config.toml
model = "image classifier"
dataset = "retinal OCT scans (Kermany 2017)"
train_examples = 98430
image_size = 32
crop_scale_min = 1
horizontal_flip = true
color_jitter = 0.2
targets = ["finding"]
num_classes = 4
arch = "convnext"
isotropic = true
norm = "rmsnorm"
hidden_act = "star_relu"
mlp_ratio = 6
dropout = 0.1
inner_norm = true
drop_path = 0.05
patch_size = [4, 4]
conv_stem = true
layers = 8
width = 320
kernel_size = 3
label_smoothing = 0.1
loss = "binary_cross_entropy"
init = "orthogonal"
residual_init = "none"
optimizer = "cautious_adamw"
learning_rate = 0.0015
beta1 = 0.9
beta2 = 0.99
eps = 1e-08
max_steps = 40000
batch_size = 256
epochs = 104.0
lr_schedule = "poly"
final_lr_fraction = 0.05
warmup_steps = 4000
weight_decay = 0.03
Rows from block 2 of a small image classifier, named by matrix and row number. Rows with one number belong to one neuron. Each number is 128 + 24 x the weight over its row's rms, rounded and kept within 0 to 255. All counts start at 0.
After each neuron's rows are labels from the 100 images, of 14848, where the neuron reaches its highest value: "responds to" is what is common among them; "colour at peak" is the nearest of a few named colours to the mean colour under the peak. Only what is clearly more common there than usual is listed. The data: retinal OCT scans (Kermany 2017). In brackets: how many of the 100.
# fc1: MLP up (model.blocks.2.mlp.fc1.weight, 1920x320), inputs 64-127
# fc2: MLP down (model.blocks.2.mlp.fc2.weight, 320x1920, transposed), outputs 64-127

fc1.173 [148 162 150 158 130 139  98 122 134 151 109 149 162 136 131 107 117 175  96 161 122 137 120 114  96  95 147 109 121  91 117 111 128 138  90 100 153 126 126 101 144 116 160  78 123 150 114 127  84 128  99 149 139  95 116  94 122 159 126 147 104 137 135 148]
fc2.173 [167 146 127 132 161  96 131  94 122 152 101 131 144 154 143 105 151 138 103 147 121 158 110 149 161 176 137 119  60 146 121 145 109  94 122 145 155 151 163 110 124 110 121 162 150 172  73 137 149 119 110 124 155 117 120 111 106 128 156 182 120 132 143 105]
responds to: finding: choroidal neovascularization (99)
colour at peak: grey (79)

fc1.429 [125 103 129 123 124 118 122 117 164 142 140 140 106 148 103 137 121 178  90 161 107 182 147 151 125  91 130 144  75 124 127 113 134 139 121 102 109 156 127  96 139 129 140 167 100 137 138 102  93 144 120 110 131 100 129  81 112 107 159 199 134 121 130 170]
fc2.429 [102 127 145 119 117 161 138  76 128 163 153 125 134  90  75 109 130  96 139 116 155 139 111 120 139 124 113 141 129 141 131 122  91 155 141 154 134 141 109 121 146  88 129 120 127 129  99 110 140 101  79  74 113 133 114 137 156 115 147 143 149 132 121 145]
responds to: finding: drusen (50)
colour at peak: grey (57)

fc1.464 [ 90 140 161  95  83 137 143  90 126 119 130 139  87 113 144 135 102 157 144 131 157  99 116 162 112  71 109 113 153  86 156 109 185 148 103 128 149 101 130 110 109 109 123 132 123 142  91 155 132 147 118 149 132 188 117  83 135 107 136 144 138 125 165 138]
fc2.464 [103 166 133 113 150 141 152 137 101 107 136 162 135 143 128 104  80 130 132 163 134 148  96 139 130 110 115 131 145 131 129 105  87 101 140 156 125 155 114 137 154 146 182 108 146 128  85 103 123 121  87  81 148 150 133 123  85  87 122 158 138 107 128 108]
responds to: finding: drusen (66)
colour at peak: grey (74)

fc1.192 [136 135 187 146 148 121 133 134 117 117 129 123 112 112  87 121 141 147 157 102  87  92 136 119  99 117 144 169 141 151 136 106 137 130  96 166 151 130 150 156 113 118 158 111 113 131 158 112 131 118  93 116 119 123  79  94 102 110 121 169 140 132 149 125]
fc2.192 [109 110 139 105  80 128  76 129 126 115 128 129 120 130 103 156 129 177  93 126 179 122 142 120 131 126 124 168 104 148  78 159 132 151 114 132 116 171 100 120 123 115 149 127  75 148 115 131 143 122 136 111 140 158 142 155 131 101 153 129 138 138 125 107]
responds to: finding: choroidal neovascularization (63)
colour at peak: grey (62)

fc1.366 [154  97 170 144 136 127 115 123 146 123 113 147 105 136 111  98 136 126  95 151 143 130 128 104 112  97 162 163 108 123 128  68 118 131 123 155 124 156 109 117 143 170 117 158 111 122 148 115 106 117  99 118 150 113 104 155 146 107 126 133 102 111 167  94]
fc2.366 [129 124 122 107 127 144 172 161 105 137 144 140  81 139 157 122  88 182 167 137 145 144 168 153  83  96 126 103 143 145 102 123 100 147 155 113  98  91 142  95 127 154  86  99 125 110 129 100 139 121  90  92 113 146 131 162 155 135 122 134 125 135  91 122]
responds to: finding: drusen (98)
colour at peak: grey (50)

fc1.228 [131  84 146 105 152 113 141 105 148 127 120 166 101 136 152 100 156 127 147 112 123 136 129 140 142 113 144 141 127 141  99 127 130 143 118 117 128 172 109 182 156 105 125 162 140 126 149 116 101 130 113 137 135 110 133 113 109  97 131 144 100 134 157 160]
fc2.228 [137 138 135 120 124 137 124 141 108  90 141 144  97 112 144 119 122 167 168 144 146 103 147 161  92  98 124 146 141 106 145 130 111 168 146 106  91 102 130 121 122 133 108  96 106  97 121 132 135 115  86 121  86 131 138  81 179 134 133 106  85 161  76 149]
responds to: finding: drusen (99)
colour at peak: grey (96)

fc1.240 [106 108 146 110 107 150 143 138 170 124 155 133 140 151 126 105 130 141  98 134 111 145 130 160 140  81  94 140 166 113 102  93 156 135 109 156 141 123  61 161 146 149 107 166 106 111  82 125 102 104  88 107 131 130 130  97  96 145 153 165 121 131 180 113]
fc2.240 [131 128 112 106 145 134 103 142  71 178 125 136 119 108 100 149 149 103  90 140  85 129 119 125 136 133 135 147 127 141 114 103 109 129 156 108 118 126 149 127 120 153 136 133 140 127 152 123  92 150 129 162 125  64 104 143 168 106 145 112 100 129 118 168]
responds to: finding: drusen (36)
colour at peak: grey (84)

fc1.331 [129 136 141 139 174 159 142 100 115 154 156 144  85 168 105 164 107 131  94 171  89  76 137 147 110 113 151 172 132 122 112  83 144 118 114  96  88 128 129 171  98 119 132 140 137 166  86 119 115 163 137 111 123 118 123 123 173 142 155 141 137 127 115 131]
fc2.331 [115 105 149 135 125  62  60  79 122 119 144 143 129 106 145 135 126  80 148 124 160 129 113  71 118 150 168 134 112 184 122 131 112 127 138 168 142 120 130 153 156  95 153 139 134 170 131 126 153 130 117 116 139 176 121 121 153 115 105 166 123 104 146  52]
responds to: finding: normal (78)
colour at peak: grey (56)

fc1.474 [140 165 138 109 148 141 144 118 133 150 151 124  86 136 160 153 105 136 158 151 124 129 113 108 112  98 114 135 130 105 111 103 157 159 114  73 118  88 124 171  83 123 113 139  91 202 137 119 127  79 156 120 166 115 103 128 115 128 116 150 128 143  96 134]
fc2.474 [ 73 125 139 116 101  88 124  90  97 102 128  91 134  70 122 138 118 111 142 139 147 167 106 108  99 135 114 107 103  94 120 138 143 160 106 141 133 134 140  99 124 132 156 130 148 156  98 131 115 148 152 113 134 153 124 159 144 140 121 158 164  98 142 125]
responds to: finding: normal (81)
colour at peak: grey (91)

fc1.314 [ 92 156 125 110 112 148 126 126 176 152 131 116 135  80 114 122  85 178 176 147  98 113 159 132 111 117 167 125 151  63 118 139 141 125 105 102 131 111 129 164 131 133 130 108 110 130 103 119 136 110 149 135 124 160  96 136 108 126 121 150 154 108 139 185]
fc2.314 [100 143 101  95 131 146 122 141 146 101 107 114 100 120 115 130 113 160 150 165 173 126 120 129 126 128 127 126 152 124 121 122  86 147 150 135  60 161 116 123 128 137 151 114 100  70 163 100 102 110 120 104 106 137 117  87 122 191 131 116  89 134  84 133]
responds to: finding: diabetic macular edema (98)
colour at peak: grey (62)

fc1.510 [124 143 152 109 144 151 141 125 117 131 170 158 107 145 140 139 114 129  95 137 114 128 145 122 144 110 129 113 104 128 129 131 141 154  82 121  97 134 140 162 161 117 180 109 172 101 127 159 139 113 174 121 159  95 105  94 103 151 113 167 144 126 135 139]
fc2.510 [156  95  88 139 104 155 168  90 136 102 165 120 134 105  83 132 121 114 156  79 144 136 170  80 115 115 102 115 117 114 138 131 119 131 168 135 145 135  94 126 175 146 115 119 158 145 122 136 145 125 138 131 139 150 134 122 142  73 141  83 172 114 147 131]
responds to: finding: diabetic macular edema (100)
colour at peak: grey (60)

fc1.222 [154 162 161 137 135 105  87 139 109 132 139 114 135  90 113 166 104 146 148 104  88 115 150 150  95 129  54 176 138 109  66 131 111 167 138 142 152 188 167 124 110 153 102 157 105 114 139 107 117 108 165 134 136 137 132 128 126 166 124 118 185 119  82 135]
fc2.222 [100 110 101 160 120 137 132  84 148 105 128 130 119 168 119 107 149  54 159 137  78 128  93 125 128 169 129 124 135 141 136 135  57 127 130 124 154 150 131 137 146 150 143 133 114 155 145  99 116 126  98 162 149 143 140 141 127 173 140 118 137  89 163 117]
responds to: finding: normal (98)
colour at peak: grey (74)

fc1.58 [155 133 138 113 111 148 155 119  98 142 128 158 135 114 142 120 166 140 124 149 140 129 134 134 141 131  69 139 107  85  67 144  91 127 123  97 140  90 140 158 141 110 163  81 115 143 130 130  83 164 167  99 110 106 134 121 109 153 145 142 143 149 138 118]
fc2.58 [169 118 105 141 161 128 142 101  94 123 133 187 130 145 147 120 140 104 141 126 152 164 117 159 122 106 126 149 109 101  98 102  93 150 116 140 126 131 158 129 121  86 108 117  93  90 135 115 129  81 111 130 137 158 114 119 150 158 170 121 128 109  87 100]
responds to: finding: choroidal neovascularization (83)
colour at peak: grey (77)

fc1.247 [ 96 116 173 125 118 139 129 113 103 139 115 135 148 155 130 130  87 130 164 117 119 135  77 114 117 102 129 127 152  96 120 115 174 137  84  65 124 133 154 127 143 120 169 146 157 117 155 131 119 109  95 117 150 117 113  96 158 101 136  93 143 146 143 126]
fc2.247 [ 95 128 116 126 126 125 136 137  93 148 125 117 148 110 123 103 102 117 141 173 143 175 167 120 131  99 100 130 118  92  75 155  75 140 141 118 123 153 121 130 143 152 141 111 143 143 131 120  99 130 104  73  99 173 113 132  96 114 162 125 105 118 135 122]
responds to: finding: drusen (46)
colour at peak: grey (80)

fc1.764 [123 144 111 109 178 170 148 133 145 168 154 131 128 117 151 155 147 111 127 125  93 177 120 103 130 153 126 124 156 114  86 122 128 119 149  99 115 127 143 139  82 100 108 163 125 162 116 138 103 151 121 113 134 115 142 137 101 107 123 142 138 119  73 133]
fc2.764 [117 116 136 117 115 133 128 130 140 136 119 144 185 135 124  59 137  77 128 126 113 146 156  72 124 141  90 116 118 151 131 142 123 126  69 130 169  87 141 130 186 121 162 126 161 160 102 157 114  88 173 147 169 137 118 146  97  84 144 144 139  85 144 102]
responds to: finding: normal (96)
colour at peak: grey (98)

fc1.32 [158 109 139  91  88 167 148 105 127 159 152 123 139 158 148 162 166 130 116 111 109 153 148 147 140 120 113 118 127 117 109 161 145 185 114 132 113 123 103 139 118  90 137 162 124  94 122 123  86 135 108 139 142 106 137 130 111  95 150 136  99 124 133 152]
fc2.32 [163 153 115 146 166 148 115 177 100 148 148 154  83 138 166 101 117 109 148 151 132 130 156 163  90 102 134 143 152 108 100  94 124 130 118  95 121 106 145 157 149 125 106 100 124 108 145 133 104 142 121 109 107 108 101 145 151 125 116  85 113 105  66 145]
responds to: finding: drusen (98)
colour at peak: grey (85)

fc1.666 [109 124 177 155 121 143 118 120 167 116 125  94 102 125 101 151 141 121  90 113 129 133 106 133 130 124 148 114 139 111 166  97 154 128 132 144 142  95 135 123 124 144 133 149 137 108 100  93 103  65 129 130 164 107  98 119 153 133 148 128  99 145 133 153]
fc2.666 [128 162  94 136 156 161 135 145 138 115 132 133 128 146 136 117  80 122 117 161 162 139 155 175 100 117 101  89 151 106 119 103 118 155 112 131  94 121 165 148 114 165 151 119 121  91 153 160  97 146 156  96 152 109 122 106 125 169 106 126  93 140  87 118]
responds to: finding: drusen (98)
colour at peak: grey (81)

fc1.338 [149 112 146 131 169 124  97 108 122  84  99 160 158 133 124 111 132 121  89 122  95 137 139 133  79 130  99 139 100 128 142  88 111 113 145 141 136 181 106 112  74  94 144 110 148 134 121 115 110  86 139 100 109  71 107 143 132 126 147 166 157 102 141 167]
fc2.338 [147 118 133 167 132 158  93 117  75 129 151 148 126 157 111 144 151 106 123 109 127  88 143 140 120 153 167 138 125 138  90  94 144 121 101 120 109 163 137 113 167 118 107 150 114 139 101 128 149  75 131 126 118 133  99 143 150 142 142 131 165 125 149 130]
responds to: finding: choroidal neovascularization (90)
colour at peak: grey (72)

fc1.553 [161 173 131  87 151 166 121 137 134 100 124 123 139 138 136 153 146 128 179 183 112 120 115 111 143  89 126 103 135 134 100 135 106 176  91  72 100  83 153 122 143 141 147  91 153 160 110 161 152 110 153 136 120 105 116 121 147 137 146 115 152 100 114 102]
fc2.553 [ 99 127 108  98 105 121 102 141 133 106 117 117 135 109 139 175 157 117 113  61 168 129 176 125 109 161 118 154 105 158 150 151 151  92 130 151  88 121 125 149 130 120  92 134 159 131 150 171 186 135 138 142 126 125 162 124 128 149 118 145 141 130 131 138]
responds to: finding: normal (84)
colour at peak: grey (87)

fc1.747 [157 127 167 131 125 106 187 104 105 146 131 128 128 156 121  88 109 109  94 174 138 153 156 118 145  76 128 127 116  95 144 105 159 171 144  98 121  97 113 146 175 138 148 125 116 124 169 117  92 124 107 109 138 149 119 117  87 110  95 149 137 123 143 128]
fc2.747 [ 77 121 121  87 119 122 151 130 170  63 136 112 125 173 116  73 117 150 164 113  97 163 141 149 116 131 139 127 148  75 111 120  89 169 163 112 128 110 120  98 161 149  99 135 114 114 125 112 103  94  69 144 101 147 117 153 119 155 127 122 140 158 114 170]
responds to: finding: drusen (90)
colour at peak: grey (87)

fc1.28 [160  75 132 125 115 129 118 145  86 112 126 148 148 153 133 135 127 147 130 150 141 122  85 112 114  72 103 123 163 113 143 174 127 184 126 157 145 117 114 101 127 164 135 119 147 111 175 166 169 104 123 143 103 144 122  94 164 135 138 150 160  71 144 106]
fc2.28 [135 122 117 124  75 107 169  80 149 132 138 117 119 120 126 155 163 100 171  99 106 134 126 110 110 155 175 156 112 119 170 175 150 112 142 128 120  90 157 156 129  79  90 127 139 154  88 122 173 155 120 132 117 131 172 137 140 137 112 139 119 124 155  84]
responds to: finding: normal (80)
colour at peak: grey (51)

fc1.154 [121 106 124 133 132 167 142 143  84 123 144 126 126 159 118 137 103 126 129 119 129 144 157 122  99  75  92 172 160 130 113 145 125 139 110 121 115 121 106 113 100 128 164  85 104 115 113 133 127 142 150 134 149 141 119 153 134 135  74 129 154 112 141 105]
fc2.154 [116 103 135  66 144 102 121 149 121 121 125 128  91 101 132  99 140 118 148 141 156 110 114 130 109 108 110 136  99  99 107 108  94 122 122 104 151 150 127 129 170 104 128 109 133 131 118 112 127 156  92 131 168 148 143 150 168 108 141 152 123 133 101 124]
responds to: finding: choroidal neovascularization (79)
colour at peak: grey (61)

fc1.268 [ 92  91 157 125 140 139 155 119  85 166 153 129 151 110 133 103 121 110  97  86 100 136 110 136 134 133 153 184 164  96 174  97 180 133 104 111 157 132 133 141 142 102 159  95 114 170  87 140  95 119 130 149 136 117 137 115  87 136 112 111 119 151 136 141]
fc2.268 [115  98 151  98  89 123 135 146 116 114 196 149 101 141 161 109 119 108 138 103 145 129 127  78  77 128  91 108 150 117 143 135 132  92 169 126 133  87 112 160 193 127 123  88 118 137 120 102 111 147 129 112 143 157 125 140 104 108 136 123 133 125 134 182]
responds to: finding: normal (95)
colour at peak: grey (95)

fc1.725 [ 48  74 144 122 140  98 161  75  65 148 141 157 129 129 124  82  99 117 154 132 120 119 106 108 161 146 167 152 131 114 161 125 125 131 131  92 125  95 133 121 142 126 145 138 140 142  93 131  95 138 125  97 134 168 132 152 128 121 112 139 159 133 170 147]
fc2.725 [118 136 118  89 101 115  92 107 116  87 123 120 138 135 120 147  96 136 140 160 109 136 125 122 107 164 106 136 133  79 153 149 115 121 180 183 121  82 167 140 126 135 154 131 146 118 138 148 106 154 110 155  63 170 113 121  97 164 141 142 121 144 150 167]
responds to: finding: normal (89)
colour at peak: grey (69)

fc1.494 [128 128 148 121 145 113 144 115 138 144 195 156 119 116 123 109 101 150 109 150 146 123  91 129 148 110 143 178 126 122 140  94 174 126 134 127 127 127 131 123 105 108 134 120 121 153 157 173 139 133 111  75 110 116  78 138 139 150 121 140 107 142 131 132]
fc2.494 [112 106 140 121 127  86 164 102 168  86 103 115  71 172 166 123  83 145 120 137 156 133 151 109 128 136  94 136 132 115 128 139 166 121 151 156  88 114  92 104 135 153 136 138 167 143 118 125  96 179 121 101 138 153 121 117 119 109 127 121  87  90 136  94]
responds to: finding: diabetic macular edema (31)
colour at peak: grey (53)

fc1.194 [147 162 121 135 137  79 126 165 133 125 135 119 112 100 135 119 153 142 145 141 124 132 116 111  81 128  68 128 158 123 188 107 151 130 119 107 146 167  86 149 111 162 111 148 138 135 105 147 121 117 160 155 130 116 126 146  94  95 137 127 132 136 132 102]
fc2.194 [ 69 121 123  87  88  97 132 113 148  89 130 119  80 134 159 145 117  97 107 134 176 163 121 127 113 149 119 105 134 113 119 139 163 136 105 167 104 138 138 128 107 129 181 125 168 130 115 121 115 148 144 106 124 149 155 152 154 130 130 143 111 135 155 124]
responds to: finding: normal (87)
colour at peak: grey (55)

fc1.648 [136 129 172  77 114 124 142 151 136 158 121 125 114 145 144 135 167 166 152 148 103  86 131 189 107 121 134 156 122  88 134 136 117 108  97 125 132 188  97 133 119 120 139  98 121 117 143 117 131 134 134 130 149 133 120 138 145 138 121 122 151 142 145 132]
fc2.648 [129 118 131 110 117 153 120 123 106  56 113 137 110 105  96 100 130 188 133 117 166 167  92 132 109 115 124 154 136 123 171 118  94 167 117 155  93 131 104 155 144  96 146 124 162 132 127  75 132 114  81 105 148 147 168 117 139  75 135 118 138 131 137  51]
responds to: finding: choroidal neovascularization (75)
colour at peak: grey (73)

fc1.330 [145 116 156 144  96 132 124 139 140 101 126 149  94 166 129 137 141 119  95 130 105 149 150 159 143 105 147 123 156 131 138 104 118 146  83 109 108 129 171 142 131 117 160 112 113 143  79  89 155 148  93 134 138 155 123 149 146  98 153 119 100 150 105 134]
fc2.330 [109 109 104 124 185 107 121 118 167 112  99 152 135 182  88 112 121 164 133  80 131  92  98 143 135 147 132 103 112 137 126  99  96 149  96 130 125 174 132 114 133 167 126 126 148 107 162 111 163 173 107 143  98 118 172 134 165 180 144 113 130 125 155  86]
responds to: finding: choroidal neovascularization (94)
colour at peak: grey (87)

fc1.722 [ 91 114 123 114 130 101 148 123 176 145 118  82 132 134  84 154 128 104 143 110 138 134 128 133 159 135  70  95 140 135 182 164  95 123  94  90 118 109 115 179 103 144 131 115 126 121 114 126 114 164 129 149 123 123 131 155  94 128 103 113  97 175 109 116]
fc2.722 [108 130 139  95  73 101 128 130 178 121 114 100 141 127 174 126 127 139 117 129 149 126 116 133 112 135 101 128 111 128 104 173 148 128 134 170 116 142 144 110  80 130  92 126 128 140 103 160 132 120  97 126 171 153 155  99 181 154 109 132 121 118 141 149]
responds to: finding: normal (100)
colour at peak: grey (89)

fc1.133 [156  89 181 136 124 144 153 104 163  90 121 145  94 131 166 111 169 158 117 139 107 112 146 108 116 100 110 145 137  95 153 113 106 151 150 181 121  79 138 183 125  95 206 130 139 120 135 113 186 112 111 144 136 134 117 123 170 104 156 136 166 132 126 145]
fc2.133 [131 123 116 124 162 125 157 124 156 119  90 104 151 106 113 127 148 135 118  64 159 120 102 154 155 166  63  55 119 136  96 137 125  90 146 158 133 120 126 153 119 139 133 165 104 140 141 121 148 133 124 159 132 119 139 131 193 133 145  95 151 121 129 126]
responds to: finding: choroidal neovascularization (100)
colour at peak: grey (51)

fc1.373 [112 134 128 111 145 113 120 101  78 116 164 142  81 110 124 126  81 142 178 134 167 132 151 146 126 135 127 101 119  95 110 119 180 165 140 144 124 102 136 156 103 114 140 120 112 182 128 127 148 135  76  75  85 162 116 130 175 155 123 128 125 148  90 128]
fc2.373 [125 104 120 125 123 119 141 112 117  28  93 106 127 148 139 121 124  98 143  82  96 105 121  96 113 119 165 127  85 128 137 145 137 115  95 143 118 162  86 146 129  80 113 103 142 144 115 180 133 114 201 107 150 160 161  89 133 166 144 117 137 101 129  88]
responds to: finding: normal (95)
colour at peak: grey (90)

fc1.286 [115 139 129 139 144 144 117 126  83 126 159 106 125 142 130 149 110 143 126 114 144 132  91 163 125 132 107 152 115 136  88 108 144 129 120 153 144 130 171 138 144 150 123 120 128 197 105 122 121 170  74 116 131 121 114  98 187  94 164 130 111 141  86 132]
fc2.286 [123  77 124 140 149 124 117  80  97 146  97 163 100  94 129 108  94 101  73 123 157 136 119 119 108 132 105 127 135 124 117 155 104 126 151 152  97 149 114 157 123  86 133 134 159 126 151  98  98 165 156 100 118 143 100 124  93 136 127 121 136 127 131 124]
responds to: finding: normal (91)
colour at peak: grey (83)

fc1.512 [144 120 149 110  95 171 105 166 123 151 138  99 167 160 111 146 137 139 172 133 137 152 156 109  91 134 138 140 147 142 103 133 115 133 100 122 138 107  75 119  95 138 155 110  79 115  71 135 122  99 115 116 126 114 125 147  94 121 120 124  82 120 160 148]
fc2.512 [168 160  91 111 107 107 135 108 132 140 152 113 104 123 139 120 155 119 113 134 146 171 132 198 135 144 124 142 103  95  78 112 113 130 132 110 174 102 150 121 146 149  87 126 124 127 113 124 113 152 149 115 151 133 129 106 112 120 143 123 102 138 108 168]
responds to: finding: drusen (36)
colour at peak: grey (80)

fc1.495 [124 130 133 138  90 166 100 138 115 131 121  86 136 118  95 163 120 127 167 124 151 131 123 132 129  72  90  73 101 118  93 159 143 116 132 143 156 132 175 170 103 137 138 135 132 102 115 142 121 109 142 125 141 122  93  82 144 142 133 119 105 128 106 172]
fc2.495 [145 183 101 159 198 153 120 142 121 131 122 151 118 128 129 130 108 123 117 140 109 130 140 191 112 105 108 137 178 110 102  89 112 115 120 140 135 140 152 126 114 155 120 103 130  93 173 149 122 139 150  92 130 100  78 135  90 127 121  94  86 135  78  88]
responds to: finding: drusen (80)
colour at peak: grey (92)

fc1.351 [ 74 129 144 144 122 132 145 135 107 132 120 146 159 114 148 150 149 120 115 104 138  67 158 112 119 151 143 143 115  77 137 142 140 135 118 122 171  91 113 137 153 124 175 107 168 103 138 145 124 109 154 147 139 121  99 135 168 130 106 157 154 122 174 146]
fc2.351 [ 70 126 147 161 148 135 131 101 111  81 156  70 126 127 120  83  97 136 109  97 142 133 146 140 144 148 118 100 151 130  74 134 108  97 168 212 122 152 105 165 162 143 161 147 125 171 125 139 123 132 133 111 149 124  71 116  89 149 136 126 117 151 157 151]
responds to: finding: choroidal neovascularization (95)
colour at peak: grey (84)

fc1.581 [114 147 157  98  79 167 128 117 120 124 126 112 155 198 136  99 154 123 127 156 117 163 157 114 107  74 127 120 160  97 138 116 142 118 140 145 151  94  80 118 121 144 109 142  98 113  91 150 139  92 109  84 124 162 119 119 120 152 121 119 136 144 172 118]
fc2.581 [120 157 119 137 156 139 134 135 141 167 126 145  91 137 124 130  78 121 102 183 163 150 156 156 127 124  90 158 141  97 108 110 106 156 138 150 114 129 152 122 153 190 180 125 112 121 137 135  71 154 168 135 135  64 101 149 117  90  78 135 122 136 123 157]
responds to: finding: choroidal neovascularization (63); finding: drusen (32)
colour at peak: grey (94)

fc1.165 [131 132 141 139 101 172 118  85 109 121 143  89 172 114 125 141 146 120 130  81 140 135 173 141 137 120 134 105  97 129 112 166 145 145 110 158 125 165 114 120 140 150 181 149 121  96 138 146 105 152 158 110 148 125 106 121 117 130 160 129 114 150  97 127]
fc2.165 [153 155  81 133 169 144 110 138 131 143 147 119 108 160 132 109 103 124 102 123 134 150 153 171 112 109 117 122 181 106 105  75 150 138 104 132 124 161 159 103 150 147 145 104 116  98 172 149 122 115 129 127 137  91  81 135 143 113 134 106 122 136  97 131]
responds to: finding: drusen (97)
colour at peak: grey (90)

fc1.702 [115 127 115 118 133 104  98 133 143 106 137 118 134 160  99 114 132 132 129 140 133  96 124 118 107 142 126 116 135 132 123 150 106 185  81 143 143 145 116 110 108 160 125 121 130 155 161 161 151 140 153 163 121 119 130 143 138 162 148 122  65 175  99 162]
fc2.702 [124  92 173  89  92 111 131 120 111  86 119 148 118  85 147 149 131 122 119 137 139 128 103  92 117 139 146 123  87 171 115 156 150 124 130 131 127 130 108 157 124 125  99 137 164 152 101 133 139 138 120 117 131 153 150 109 132 145 121 173 123 134 156 137]
responds to: finding: normal (100)
colour at peak: grey (70)

fc1.545 [117 113 118 141 108 123 154 139 128 115 135  91 105 115 118 159 116 117 133 140 160 117 127 137 126  93 108 142 147  99 118 129 123 127 149 130 137 101 142 154 115 110 163  95 112 142 111 144 137 126 140  70 125  60  87 101 133 136 107 153 144 129  97 158]
fc2.545 [125 178 118 181 127 175 128 111 116  91 120 137 139 125 135 133 153 160 133  97 126 124 143 161 133 106 168 137 137 107 103 132 127 134 137 114 114 124 140 133 104 170  76 138 139  85 150 153 170  91 144 119 136 107 102  84 156  92 149 100 127 122 100 114]
responds to: finding: drusen (35)
colour at peak: grey (67)